A small masked image model, trained from scratch: patch size [8, 8], trained on retinal OCT scans (Kermany 2017).
Rows from block 13 of a small masked image model, named by matrix and row number. Rows with one number within an expert belong to one neuron, the router's apart. Each number is 128 + 24 x the weight over its row's rms, rounded and kept within 0 to 255. All counts start at 0. Numbers have three digits each.
Before each expert's rows are labels from the 100 images, of 14848, where the router gives the expert most weight on average: "colour at peak" is the nearest of a few named colours to the mean colour under the peak. Only what is clearly more common there than usual is listed. The data: retinal OCT scans (Kermany 2017). In brackets: how many of the 100.
# router: slot weights (model.blocks.13.mlp.router.weight, 16x192), inputs 0-95
# up: expert up (model.blocks.13.mlp.up, 8x48x192), inputs 0-95
# down: expert down (model.blocks.13.mlp.down, 8x192x48, transposed), outputs 0-95

# expert 6
colour at peak: grey (89)
router.12:163134133155106148089122177181132150139124126124123154115141170107159140139161124122109087109103147117118142078176119127121124130186137104114155140133092121113105130150120124180107160117157053156131124152152153144143168129151149072137148155113116118128164135122111127084172109184112152109
router.13:113140126130152139117170114124115127155138131125108115107118171121132090152175114145098098118091120088116136117155189127151126144092142150164149143127108136117103125113146136122076159129152088162099118167117170172159121115138062106123122130167108146142151120124122134177092154132122168119
up.0:146158127148126135137094151188140160067139129138155131102194120098146166153125122106136123099125181135131089108128118098123124123117152100140166129122122164123124143125131099126145149149100114119127117115133129126122106129164143110093149120143127179145167148136168147117128145140115095050
down.0:146100102134105124136162117118108087161143159104133178106104165131131097113174148142138151173133117110133164134119162131144169095123114161103088100113154085104135127116115133138128107134166169135099122156123131123086137137140162122142114105122161130125149102156075191141103136092122146186
up.1:142143138164165162089150132183134151137132121135137099118161135143147098137137121066125117118111154127092111144131147080118110105120125121151160135137193135147112137108154154097129116124112121119138109158103088089115150156107116128120138109147124182135153153139111162135123158133102116076
down.1:076111133116146104145120160135147114118109148133111034143128126124132138154137127108155161138120102169123159108104103125158160109140132146110130140201126103127137091108144144110174115118117149134095147111150146173152128169146175135150169134127153109133091116117060116086119123137126116128
up.2:153157134096134098116125138176151077123125126113128102145129100132075150125114125125105129147152080144141147093108126118157102117130143183115100123115176147160139100095137126143158106126093151119135157162123093106094104092098139190134098149126116132112127101111165108147151120096145152122
down.2:131122129131094153131144109143149144125093154119111131104114160107140133126130157123097144101133099130139108120140122134152109141184155108148157082165138139111135121117134137147131116148140106157141148116107155094151142110141150135150134092107128087175126122114137130055105110159141118139
up.3:152148145150150154142097110157169111105093107129154133144175137129120112124108155108137173108128125134168132128126165116147086159115122103135151090141184143159135140094164116109137094137112154104141126104154131084127126127120156159080105119170124142127121139112146148111111163119112057101
down.3:132112137118180119159078126124152130132166131101145171125084137112133130127159131164137130073094120129157118098149133151135106093104106118105122092106192121103158165144099166135110091165109129127133134115119126146143122121166123114067126126101172140099139128135154140132136157141143123137
up.4:160112105144167144128114109193110105134117132120116135119134127132134139139122119131141147141139106162093129169076122143138165096127156149119122142102158122080145120116098126123127140169144141121122127130083116142096122169149129146099133106153143142118208098144159117088159132122096125132
down.4:081098132131100113114130133139096163129124150108157087128150126160123081139075133141123131123155135132148121109123059124170129146127115114143139153170115152165112108104148113169146134126123133121185119106182132143133140150085140135159101145103125152104122142118085101099124149138111128106
up.5:096127127149151143108125158154150114102103104181124140074131151108133125134122097111128124137163127127130127119142135112121099094102152096112124153116166151122114116088094127142136133146148110134130137149056148097149162140097111099069125142130144158143140139144123136137174124106125108094
down.5:098094089133158129124201138131123135142134153132148139091165135135116122173089154114181116156111144162114112146102122147152161115119142107091127137132131140161128140085141150096166114129128131093145126129156149144120136117102178130122101110139134117119154158143137152092155095145143123124
up.6:118133094138140114103137123087160131135127128129137094130180123142127147100136138128152165101137114171120057070171167114117155140135139194090124102102092155103154106105082139125152108115123181134134108104161178126103123090132113148135126111113134175098119103183124105119167120137152161159
down.6:103094157148122136114176106105090103116140160096096143129094123120149143146121094140141122124111128143096091145117146113097179085135090156135165145141094127127136133147139070140172138117120114141104160112110127134163110121136153122114135148125146131127181101140121178090152096136117153077
up.7:109122095144114125120156109099148118115096113156114160119072158103111118110110098142107116140172077149177127163088131076140151103154113152129139113099107154161100097116111131123161133066128130117125142146114151128111160120089095114117144151162152125173106121158117136124158119138144133069
down.7:107125123176160152086120130115119129130135146137120094090162135149134146155123117109143140116094121105122125155131097183137113142062156128112124131123153087156118090117155151118119118168071149112121106125128106153128132140143094139117122128130099133141135103126160104175110108159156104158
up.8:099120131120090142138136145100127131142118098132142152116076133090123108099108101125098116121139075124146136169094146133173122103128159179138131126121135121119115113168081130120137123096138126103148145125091137082138176135146092108083132168177163118176134165173166154151149142121128136064
down.8:156155159136157146117131105168082124144154117160143180092193155133158116111118168107138111108108156125096127148184109147112140133117151089129120138085158140144150175098140156107107159124103110150178140129128062101104139146137107113132130097106123119143123172146076143199100114131123116146
up.9:081100112127173145093151121158199095089137097119147116099094147126117108123123116059128112182179128112112148131116105089130079098164119105154115170145125122156128140112168107137134139144151126116137183147108119100097149104112139138111106143159177142141140161160129132121121116093120104108
down.9:121114100155102095155129142111058120117110118133126117118117117120090131179105152204107156102089066136138129143137151124169125103141141111155100122101127139114129110111109164116108126158137157118115104111109154169169138120092131101146133123138090126152148162130101115080155117135114164130
up.10:122140127117105121130118132185101164178151117145129119130086145112111112133145138127085118174101158108117172160090117119130136119131105115159128191128128123119092153155107122158132138131118094129142156126142067157121154135081114123099159137120126120134175183124121126155130124151129103064
down.10:127149127134170126173133097133173109114107129133127130111177114102153127108121133121189185129173100152118066095137167105127130123130139137109095076140134169142166156106145138103120121116106178119113114128103126075109102132168142149150140138091139118126082076133096126145116144094169132158
up.11:106095116110110144126133141105104116118126129143147145126163143135121089158094119129128134131154141104123119176081139140120108129114136149141120155138188136087104119143142134121123157150115127138184141076111115161134137138143107112104129143144121141139124081165150125141143112127106121157
down.11:108129102094142117128109156159135090098101133136156149114161117143119202074116157163133142134138104152116121112144126110114153156122154088125116128131128102162119126094150134141121118094129140145167160148134138117121122157119162091098139165127145108147108139109065129115169113132144102073
up.12:111127136124116116119143097098138136126119135090116074129118129105138104143130105128115120100118139139158190144127132180144103173106112177127124127131157114091117107070159119147120159147146139119115155156117131114134160161108087122108140074105126132118140129153167115127122107135113136098
down.12:140143143151143128136131180159124115160119118122150154135150098170130129098092149134176122128150149154075097116162103102131180112126137136133149129093124165153155124109089129104132133123101137144120115122112084129142110123138157137136127123068146127137078145061090135118090104137154139158
up.13:176082124129128138155114057180170110146120140134125136141119148152131120155130097116155132119177162116146135080084115139131112133152135068140120167085129145088097129135102109114127091101171114141137111100137139137094128124119156133111142134135186150109134116157121167089157151159102076155
down.13:123133133156114140146158105128127117120110138170137089088144115150096144095108066106151163165121119111141137098107132135126165147104113139130106071136164177158096105128166148146141122108106176157111125156153098149106144116121131145137110127166128085120123145108076108143122133088132136149
up.14:149121153126189110177102073178119112121095092117119130144131101101116158161089101130149123108105123154123107130117142120164141088142183093111133117125129126137157135149151120116171089124092150139118083141143130132108131128139134174074140138136135130149145104083159121104136111115120159125
down.14:136090135118065132166102098110103184078153118117118119126092155126107135158108131161141137114111125105144173085135099139128110122128082178118110110152153103098102125134117130148093157133132112109126125121144142138139141114157120112149104177125162116159140143164091132129137140158106158166
up.15:122110133137133174123149164159126125089105156112139131138082114092129105151124097143156119125102115133112114156130107102130148113196116217120191137125122103165145129134138144124146116104075107096166098144118113111119160122148152128127101155135166129146118145153147134122127127177083144082
down.15:146124156100116090155133095131105124178101084123162136114130092161099135121102111121078149184147110108105165102077139128117110167145140155104092087135104130134141148124115109180117142174119138098116092163168140105104097109132128144112087133154110136141074093137086162126120130124160138127

# expert 7
colour at peak: grey (56); white (39)
router.14:162098162115083143089116111128096122162167133099116113102126139103091125136158093119131112137124134121124157127125114167153153136159162162154112123103135116132098132112182154165130196119138149129121129116152148123142088162119151138123123099151106108127131094167156129137129092124102065129
router.15:149125105099121124086141162126110114140125145115101114108112177141144120152170121134119096138109093094154149096162169090154139146112151132100116156095058120161103107117127144128075151131159093136106156132103150155146122081164123120097155176155113116106166103124144089115117129123120186088
up.0:082113135113162163093122129160112094094162134123118091107119151045142142153144096140157101114107107128137136145100105167095136098138185145153155119146140135144093145113123153130139142164127111150122099113096110151135097147151118140125129132103105131156114130139112132072147129118106114136
down.0:151130143137126126136116144126165107109115113134128134115143121168131139078140092115134158116158133165111120106167120087147127142079107143139128038107096107141151162149132095173117134102105197114124171132118182107120086126126136136118141107150113125124093105099111136128090155134158135108
up.1:125096122145133168107116112072151151137139079107163113114159126133111115128116146111153097132121181135133106186162162138146147107195141114135124102110115107130142107155105118117142127112131162097145153147139113090148143157109145109115132138151160149134124183116122172164112151142152090096
down.1:134128090103089119123167108178166116102130131129142145162113162103146101135155144118123142110125125085158134143132099075123137178099118074142113110112163111104115110121174138128131087128136116122115142101149130109130144148116098137183084098113122129155109113175091130100127097147096128109
up.2:130109131134158115140130171209141113129108116139142122120146149098148154115105101122122132151165111116125147145132105126115096163077124176146149120155151115099154099134120058126140124159098174133156086132062083085130169177104092117140130100121142128150075142100090152109138139129147112104
down.2:144168156171139158203095103102128108128129122096119121123110112113123131117107156127093181060110103168104142094093167145115151123152180143125135069118091145149124119122147133126085101146146129118120127120151151137094127110122163122159112100130134148116115121107112116128115156156118147148
up.3:131093130125135115140154094091133178103093115120137127116117127071110105149122118177102148140134122080106146179102158129143119125136090118119145104104122144086118106135160086154114156116133085112125134141123140134128147146125165115135089161132154140134129159117160131090161156082116153097
down.3:132135131161141173130118178139129110144168128180102098187145106133122143105145123087135125078150127137110138124123110126101151143111111129099155129156130167124161136090105152115133147140131129123120115132138139156155133176119117131136137089161097093133072130109085127124139145141152093174
up.4:129122087117143154103136145185102122128169160142132119115137115132119097128134102171117120113145093131150113146154119117117169126130118103126154143133179146157124111083190128106143105129100140143140161117103086118134120154110143166147130086145150115140086134164143132138096119166130088120
down.4:151131116147095131184122131095107123134073169135124111120184084119110080129086127143077144059119115133110154122123161095165125132106098113110119104147108162164137111164109097121092101116155149129146107148120161116095156120170137105096117111116147119117122127099107155169122145112157156132
up.5:142124134131151136152096122075121099125107139114164130165145101148138129133080130112163140148145161147141121157120165137142127127174107094119108090148160142148109108090134143126193087147071136097158090099170129143168129135130136165101112139157158100131111155111139102155138139129130134111
down.5:168120145134112112161133115140142078139122096126131104106162105119100123135092100161106156125161168152096153164083125175146111106112104181092152089110149156142133106176154160129156105149113166121134144149101082121086143118135097159134137110157141135100110139153133139156141172093119148106
up.6:113114138131118131137081123086161130128105116121118127165135118134123150137115156101140108182115183123118122143142114153116104133158111113117119118136152129143112161110114161130150147133159135085152070102131103126117097123104127110125127107115139135119174168128156117175148157114124070095
down.6:121140060104146085124168106131097069085153135170125127082119148130117126117126104164126126113103101123110143148122148093189098126123086119136110111120145128109137111121135121128121085138125146117116169141074157123140167138153129115166131119151113126129108120100085102134156134118108151135
up.7:118127132149183129136103130200171129113122118139141125131101148098129141109124139149158108160146136152099115130129061105116092133083105124124131150144154134134121126106136092114170053151077123135145094116095091112077121131112134158103123133106118151156127123143143145126146125122117161131
down.7:110102079108085129141177129126131125095136120117125154131108152115131130133146116119120110126153098140142131147138112082087144149170127059137144076148127118111124130101121091120107121122200142148105152129181180115151138122108171110187125152106110108160117136126071140055107131141138117108
up.8:163130143133153128162105116068146067137101145101161112164139122160149125143091139129152122131130171116130143160123161147142115138122128136107117101150162122145118121126131138125141119157100150090156114103145105143163134152115132186080114139156120121138135131129146094152142116148112162115
down.8:158067141152075117183150116115151104128117107117138140104159080115111125127105087174104199135135177153122130167124134144136120120124119116095089063127121144126142108129111106119106083132124158130152130155104098133074136102167111153151164104133114140116106117146114155169088173096131115123
up.9:119128120136177118135101123203171125098110131146123120142111153101128155136117132139163110145131130156108119140133057108112087128088119142124118153144169127131122133124132118116168066140076128131164096108091087097069112117117121165111134119122130150148125123154128145139150119096117144125
down.9:123130107110107142138141141144150125130123136113114126134100149124149120129154146117124111103126077115129125107146108094108154140179138083123150114129099146101153140088160087116104133134201120118103154120168176142175153119136173061168122148117100112128128128118082143058099113139147123134
up.10:121144127121106130135170167161137167170126123157115159109139143102115112105122133107093136134119123163145153113130122120119104136102111129134124128121091109145106116107086100125105143096146154115134092145077174121153160121094092129157191102142101150140116158134113131161111134134119129091
down.10:182111150158158136140108098115160093143160129120102153094097111124133117122115108146112134101147139147084137142107106123113150124130101147124144148136139183159150157133158127126160141128110135124136173139106113092135116129124152133120103119144130123110141175075093137144135158094132107148
up.11:102167147137129127122104145080141126124142139174136138128075104112121159115109115136155183119128099145142127154085086062141128103134125131152122110128103124168128120140102128121150095106125128127134127130103065139104127091096128132141106154118112125139099164113097125188131128158151151112
down.11:148152138127113154133121115137115170165156162126126133092132112124160101132105075147085108098117163137130124120170096178126159147107108097134115136152128167097127127107140076093061143117114139138097121135120143134127154142153118132127174091123158137141179137126195162128122163135133105135
up.12:153104118138169143196104102194131146111117130141126130137089172069116132133114122163115108153135132140107141186091063105126124140120130087149151151105134168093115130117165091145140141138133088156139111107133128105112150144101086147113126122082143134154131142141121144123148138128109134089
down.12:125161086163141147193105166095117155089105136147128126147184080180125135112099110132137151088148121158128107121118125122115114131078112140119112104116130118175130102116115146127119054111065210145107093129132123129117136104090106132172156099129108148148102136134120126141123157150119155133
up.13:142163140123120127142091072130134127154129141109128121131122086125127112128127142148108098120104171143099156094109101136160139138160102137116138131115125125070140137182142133134119144115143083113131138123152092141113141107135173111097143152119126130117110104124131151137154137135156121111
down.13:104119134111103110082140167151132172143126165182152104115167147133127122094154149155142121153171183116148059147148099101110147115136140105130108169140131136148108142114100146113155110123099155156160101113099107107118119147140144149147137113098161117124135100159168165122122119112153090104
up.14:104159104104114135107154139157089128181094156091130121144097135115106118130121126092102122105114133101152135155171173117126097110112122140111140144119105106126136125140112104100102155164141105121126154120116123116160123093137140090153103151162134166116108119136115134182095134105154102162
down.14:177087117126109099150124148131149105127133069111134142152136080093109165160152140146137150139155112167120141125069150146154128097127124136181139152127144128113132117126115125158133147147121163149136101143062103157137089151147143142150108139136118109107136120114068115104165146139110143133
up.15:160134137108091135121138126108143147174137110109119122146186125158108141120117144117125141140124156106135163169108132193172105148101132086119107085129104107136140109185118115138116123169117131123116108140151131107136127117097157114164136125118127120117126156105090123118078144127139149181
down.15:133119148163154138140134129134166105117161118113121147102110137121111120120129123129123144118121138138125094136106161123118147112112146157123207171161135151113138129105114094113154158093152148149121163153078142165149138147173123097116124099166151126114054142139136127126180134116125114135

# expert 4
colour at peak: white (57)
router.8:167153120135144162141139122202135115128119119124086154129132214126138135176149128124114098159128094140132105085134153116138128153144151085146144140126152120117117130131111140122109153109172099150130118131118171124142144143127047121109127142156096123126162140117135167090124103113117152137
router.9:148111147154121179113150135170132139150107112107141134118108220111150094157148103139107100121124099096098145087161129111121143136163142091144194126132127112131125121107095153138099109103159112138132122152141156133137171119115138104143128148129135110153154148106097135072163114169096152141
up.0:098129117118068113129128105099096135152131173124128123148119123099140123144127108137130124139140152071122152164124109123128157147112154164128130146139069155105112132117146066155131179150160080125109134139157147199138127103108130086127128117124108126132157124124102089118136119134129102120
down.0:102115127136086147136124125127075199116119134171147140129127111150129098097086114123126150134155180095163145144159073126112147148106085122096151063174124139131085176126124140147148141124116101131151138110125119149129104126126118117157157120126138107153106152164091124152111135181120072144
up.1:117076109126107133092154094170122129151110158141136117112126137100134122142122138097090116123109137104169102107131103160104150138147129136134159127148136153099143127125158177135132186149165125134146154145162141123082135110096166089092133106092118156106145117151129131120151098150132117090
down.1:120100125153102125145113102124114130097107173122122142150141131107112124150153126153132146098115118096165132127158175134118109105091125145107149101106159160078122113127157164154101127125101159109150137119114142129118146109119111113143139103090188137090114143150150144126115164142080129157
up.2:124195110105124099107081163110116112136152155144128141172149098157144156115136183141134130150140171135147117120169133136115127175115106129124114107141075132120132145133130099143115122146154103114152132110143111164132096092150152124143141143109096116123105135104105118156103108130144099142
down.2:127118139119115144111195139121111154173085070150130145165114131144155129091093108085136124185150145140109134136138094091132142122134083137124142127152118134148104149166108118126161167092129118133132098108120107122113124128116144122120172144162142137151122133148074145124106135166121115136
up.3:121109120115144126136144090137117152150094099130136122157064115174129106133098107166123102133086056113137136149103136111149173141163124098118148090138112130097137096149125136124118110148161101103155137142126136170090127080134166191147121147100140136116152122127138114080154124146146181151
down.3:122158132132140157104079138145136129112167160120118126121183128124132180123133183131138153088114104120142096058152120153143110112106117126159068143136146131102170113143150126107126095117118140095098132128130105132132148126117125090082192133137100173103124149140101139137128169109159121084
up.4:118143136094095109118099172135115148143155152158151119115160101127140131112132131142145136121132193113119121137156114156126155099093126127130101117121091110117130133095123069137089131169150181113110110127103084179138094097115148080099167093061115128084126127078081116164131128130143084127
down.4:099169105143132131116128136089121115114112107126130123111125079134130143134127102124139123150110152150108137139133115142116161091113102136142144135125089131184132161121143141145150119113103143126125139160135100139078103092109174114129181145126116111152085159090090125163139139108132117106
up.5:092117107118149131138139103160069146118136144153137143108110117124104114138111130137129061149099152129122134104089121142152130129112108152148117168119140132131131178113117130149145164148163124127150088139100103175103125135116114137124124145113132103129153148140177119188122083127113112122
down.5:165131169119118101163098122099152115140152154164132105158134145123147122115152092149131124119141139087140135142115138118114105129056093166100148138126175142115106058116132122116113112153124170111078074088133155155153150149149108121141100141159139162107139107157125115124075158138123118151
up.6:127159152111113150120131150095103116110095134108137096104118101121129129118171127141125146116088095150132131114117153144159112115134167146106120140103169132193136116144117198119136113121134140124114103149138113159114134126121114156095136120133137133124143138111069105211108129128120153109
down.6:064148055122190117124132121110116029080090141157117111144123065113120125139135107169133105149098113175132157107129128123169194126152140160124142168149119107132149134103111142108148129100127132148105151143157139133115098131094121170168125135139121145149127095105112139111107140146126109135
up.7:133162118095126144124099157138113130122124116149140119118147061136131132128145148157147108112124177186143120118141117152145135132126127114126134117103128098135152141149118130108113122132150142103161113134138088111106115135101160101060141128139131141094126123103098127167120141124139053102
down.7:103172108102164125099148155100127112137119092135130137130109093139105135121134110143118086192135138153106126133121134109129139111163093179131114185118094147168127139145115145136141129102096115126145139156091075139095091123080163128120184165148099157146140158112084141111136113097133124101
up.8:120142120113109119118100183158125131095125120162176130128139068088141150126104131108124136144153167135114139126141106134135133110134158136138131121096093139151151133102154128132145125136134144118164160138109083142063113092120199101081151138130154136126114126118145123167152118115138115114
down.8:124157098108177144140144153111124111118121096125138088126096077117130122120118108124110101146163114200110122147105060149109143123185092130136155148134086132152136164112114064151153128104156106092144144130158143139141101138118149090138131177136138115125132123117088124089160123136138086109
up.9:115130167106121122143106134098079140128104136148145106117139105096136125131134115139125145109088134128121123100163131182178134102095160132117106125118137141154144131135133155131122127122148140103136088152141103166108122121111122105090137097085130137124111139090091108220112133124151194120
down.9:090143064113179147140151122115125060094132102149132126121125080132101138132145127138134113147115125165144141136137114138137178098107125138118120153159133123138138148120107131133136136099097150130097150164136108140098094134111162174142153129147139144157114122105105130124135132102141123130
up.10:097155112116184141135140062143163109149136120139143136138095151134113114105159096125142073130192121106133119095132150165101134135151118100155099178108119157077095114127107159134121101116167122144131124108072126140106164097060140091105147172140139140116126124137124133101151133135144119143
down.10:104107160147130107163100152125131128136159112136148133122141117132112150161186159131093127125128108163179113147136172154106132091091123114128117158112148130130195141101089152100114123143148143109145091152087135120130101120088120094128126130107108121106095084165116168139116135109106116123
up.11:150142113131076094102122169148113125152139139115137125177154119138123171098110164107135125108112115135134134106142151197133133119179092199086114108127142134135137122136144095124125160139118155119139177119135094150110097139101138144165123147118133115111140089127168110165125124156139090077
down.11:163122152118098127141137135135128130133144123152113156138150168135137139126130160136123128144107128139136126151164162125133103146093128161132105157131168165101128070162148131114096141144149112139094092106095094095140143132140068130130078100144152162106125125139155130138101137144101135119
up.12:091063150157129139101148181110117115103134042145146121111142135131101140118137159111107169127097121125110135152124125089138104093193131110163158095112115113166124140125107161131140124169068123091168163131091132074143121118143149115133110120126139152130128166129113157128126106115129172116
down.12:165155130140143121113172089147137135126112152130146117129157131133149143140096156112160146166126118101082103105113111105103131150139115134121102134126094098122111101120151110153068117115082125154090143076134161107111140154137121171134173099094105107139136116133156146131153080130150180142
up.13:124130118125077144091131166122102130166112122104123116109141131157125134095139168116114133123143153150169130202128189177101127139105201164113127104113099136142141077141087095098134151142130167117119130173084096114123125140105134128150129100145132133125143111119150148173127115109137177094
down.13:141121156116109129171162112109145127167113138133127109166110143143160145127132133137122153132167118144127093128132130163141120164086117156133129137162161170098170089122142093065117129134123157099126086100097133101130159185120126131120067106134150135138094146145144111118115154145111121114
up.14:095105123129166112081144125161109122136131132132127120136117131184132105115129146159097150144103169131137153172104133081152136152128097077139103137137093133126129140116116169144151144169158098107135126121133091157096138132123120185119094112120120114120184137111169119140135058135118152113
down.14:125090165125129132155162136099161113184154143124140083147134129126129136124173098097158116112126164099138121118132104132152121124044102172094122125165136128114140110121109109104115128137116139104124081121148174142132131169154145103100113133164146144102123117165177086120165139146122081091
up.15:123105129140199143178123095147118144107146128146113125098133142117139129160102103097134136136127118139083091125114049077131122105100046083137129161152160128093127144122150125143150152122119141139139124115106135131129128123139087111105128152108114117138154170160149136103130101130127089142
down.15:095134111100084130136081186137127138104130163105142118143141146100122084097131103143138084092127140082164150123107125131118146136123126081120130078123149108104115100112104111125133126132153094089113112123179136164152135135123111133146139153129133122121123093096154096148115133131139131100

# expert 1
colour at peak: grey (64)
router.2:135120147139133160112115159137088132132147118140137111130147115089125120145154137125159121114157128175100061140134099159116204134105145136160155152138141139147134105100137105171092126123128165105090146144147116121147141173091115132113174100125178122140127074135098141115123126123126062124
router.3:129128146092107153149141059134140126145112088107117102120138104117112081165113132123140140092142138111115170105077114168143115127150132186087149088113148131130132153164184155112125148109135101128177137105134116099158134128091162079079095135110159153107163164148102121158122139127136142099
up.0:124171138110120134135108138096087110146145163155121138112142133129150156098117155120161161139133122141094138117131134137161134152102145129140107142119147090134163096162130132132150122109067117145077166154111061086072158141143107144131136131109123107143152147095095150171103129112126166105
down.0:134123141115113106104115112133177155110154122066122138158122129133110082137108132159075145138120119131160140143118117113111143122130108103111136164132145132108120133126129112150110143133135177121194162084154173140187094090106142129149114108127168127132090115173139163089132148151098093120
up.1:113081125128087126084174139172125146131113162170156156126087135144151125135150085106120120130109133082145143107148065129131122110143136108136146131130114119129108140122146137107107170130227126153132157106126093125094160143145137116153128112125121129156162111129136129109110100145130122113
down.1:084172074127154143110080144156117128140098116160116113107138115123131134101118131135106104129118096120113094129137123144107122124125162132068134163146133108166131104074109150114143104119106103139132103143089109162181130115147164150102155146105142116133159098150146151138153106122153137142
up.2:152088117154159145060099162125142147153183134135105174170109134176137123132096154149159109126141123134116162151137132136117171123159138068164156130144165165161120121110172106142141099123144126127108150113103128122125118156151116120124095123097097100157165136105111133128159121144121115123
down.2:143123123102101127135131107136111113150095143139145151143149116122109183151107116114104142148115119114169188119166130116201110099121131176083107127115104132064174114122095125120113120132121127188083123128124149150150098111159151133117169175098158151085141141133136155098128120096143152116
up.3:108151144115137137129125150115129129096118174126114102112181140149100134136183094131135117114108145127083100098127122127153109104121111123114125131106174174155143123110105158114159091164127153167126093165105122177124155125159129079125143096086120113138082134148141136146120095107141163157
down.3:155145112141119142139114089133136129147158089093133121102082158123159138113105116111127123152116134132150132165126124161088115147124113133167116156167103133105096144138121079133077142129148118100131168155093125095128149124129151164146111148203118121122091131096174092132128130148096112108
up.4:138187062162172126100128126137138155123089148111095100111110121136129154126180142105144187121149104115133147163148136101142118133110090120113146119130113109154128113095140120130142138085156150121101146177108151153099120138091090122125104122105145136113128144131134107138131145158162139108
down.4:121086131128104159106140136134122089145135169174118116156107164106138081157139094180146085117164132130124116084077134136121107124132162142110144134094130139147077136144076094161129129130101124153141143114131135071136130135145165138162143147180173157150172095110100155115126133107126133151
up.5:117141104129126117116145085168123109162177136118117118136130179122112118174130134097127130120116113075174140117095174127144127122140094128138099133140156110079129121145128130107109156109142090122149175094091164129171119121144106121136085137153096075150181152120149125123140115125113126175
down.5:147128149121150137165116168109127165118092111151138162139099087157130129110073093132132131133139112147108171182148119134152146084138182148104127097083077150179108164112152111115127118128108114128133093143153091143100100121106150113100159165097121165126126150142155158126160122105150120124
up.6:111106154126132125145128124125146126127123099088133133138151154108096104113132122134060147129137134109149116115133146109136098152103094134147128085116120141104119116137121079140143103144104150106185148130151121090059156116130138141116094121142161133114113143119168134127156137158123142130
down.6:099142130107166074089093157115138110125117126179135110101106117147097109146177162135166104130115142178094106137105130133119120107131145150156157166131141115146144156142126143116107138092107135090159130133162141154138112142093153132160102136148058117142138115162090114181137124131135119146
up.7:154139125154155130135118104148174080113121127113110111094162172109142087134107134139122155126149133148125132118118143070130116146119157141128143138142143106145168096125145143123158109122068150131134099111096190121127151097139100126137139150104128171142173129119098096133146132153113142132
down.7:141142148132113105120145125122087138162132117170116092123108095164116159100163132148130090126130131131141127153132118180122137122089112155155148135116091144122118152137170088129104138116158086153111165132149082152116093132121149098127138143158091140116128150112114132138157106063157100093
up.8:133135155124100102140094120141143056089126095124137125120115124115128128111149141133125170173163123170153098142135117139122131129159128107133064133140095138148115133135126112137154111153080141152138172162139067137109110142150160186109074131131130107114097126119122113147080103142150129162
down.8:099132152138140109102166118166149180127105139120140134133129174108110169123117092102149097137116079108127148117153147110122082148123130156096115123121131100101150086159097144122149128102147132082118125099110166107119153129127070093128140134153119136185147124152144116091184141141102148105
up.9:136122122141133155137115132134178138146125099110121096125079138123147139111142108106105109132128147134124101120102093109109161115137152140124121124101154156156114124157102120112191091095121109088162154103110136125120144129140114106163150146129175123129099153176186150140154131169134161128
down.9:130120144157144121144112128126136130140146098129143123136132111093116157124135172139098119129147137168106139141105173122162102072092104124090103116143161108120135147150148121152115110113129106129156094153133158138134104129131119176142088153130115122081128140129101084160129164107159148149
up.10:147101100117106128161109129108133147134105138134151164147086156162178131160066120135114105154107135117118173171122148112128129152154143130146131111131138130081130131167107092124104150128146121123167159086176136081067129138141112122164149160116127088126166143136141120114133126123105140133
down.10:115131142114098142102101116133144134109168145112130119114119173139154127110133127073089103159113165125127071148126133119119113163124124101136137141114157131153137154111094129150135098116105129116194108123100139119177138118116086136140146141134107105115124130172164123166117112143123110145
up.11:121116137142130140127096173121118162123145120140119116115057118132122142112139149145106170147141106134110118123123157119102090135118134109143103125094080158139126122136132123139123098138116123119148182145148079157098141113158093115159088146102132093099092171153126127156163143128112182121
down.11:142112136147172151055115106140145142146127112107095170119198146134106130130103153137109067146146145117095135150117106138086134089124144132123151132117191105081146110102142107125101105098123149143092126158136156126120140136086130126106128100094162189131146146153123138139131128143110113123
up.12:152160108116144139089142154130124142144139156124140128111155141151156151103118125142142117067122082157141087095173134115133120143141120129118125123175158135166137082126144122089161087089160122131101097134112154097174174126132150153122150121147123144169090138172123156089118113145158137089
down.12:118127084124095152163122088132132108139103065147119085143122121124147109139158128177104110127101132107096126127097114134117112095102088121174122175113147148112071186100081121106096140098087119139134125137132106116079116121110144116105110134122144127119175128120185121127115136100174113103
up.13:163123130167110141131109131119107079109104125108158138110132140129108168108124124098149150126121111143158102149063197123135114123098129138120108116130173123158141108143135152088173111146118181117113142122101112100089124139140140146195124081183149137125111089128141114144127117102112140172
down.13:116105113117132156128139159136137149162132092129116106156129145143160113123153140131128096156153132134113131101148091132085126155141116103130146149159099117105124138133110120137068143131160057148139138160162114141136127138129137061069109173106103139145166111114142120112116123152153109078
up.14:136086113118122122179118113129094118128107112131144155113107126139138137149174120110119161143131182124128142150134139134129122147121151109128168157111100116101127138084127083137118129114095123156168142104136153149131118117102171129134130113127137097116108108169135114098091148126113140129
down.14:110158117139141168084125135146150111112109191087141125117119171151127072108127151082117095115119093154141087099153139128090159149155126154141166130124146160131167118118128142121106107094109118086164149111133106111134143130149110162191125143123104113114125101114105108111080114124144102148
up.15:119216127126134133174140138115056142155135137129097110095097149115145149136184123088116115106124124119134118117135151099116121113094128112126087147107078124135099158146074130136104159130119113099172145127133126150174130134095131110144123130137151078146165156177120132092088135119125122126
down.15:119077130088097141120111144132151103124125112137148149176115060143136108097119139137140100114140153116114143104138115134140105153146142116138166128114145101117124113120171142127163100180145157124135085077120119092082128136112106130163150156148130119143106075074157072175109120116112106144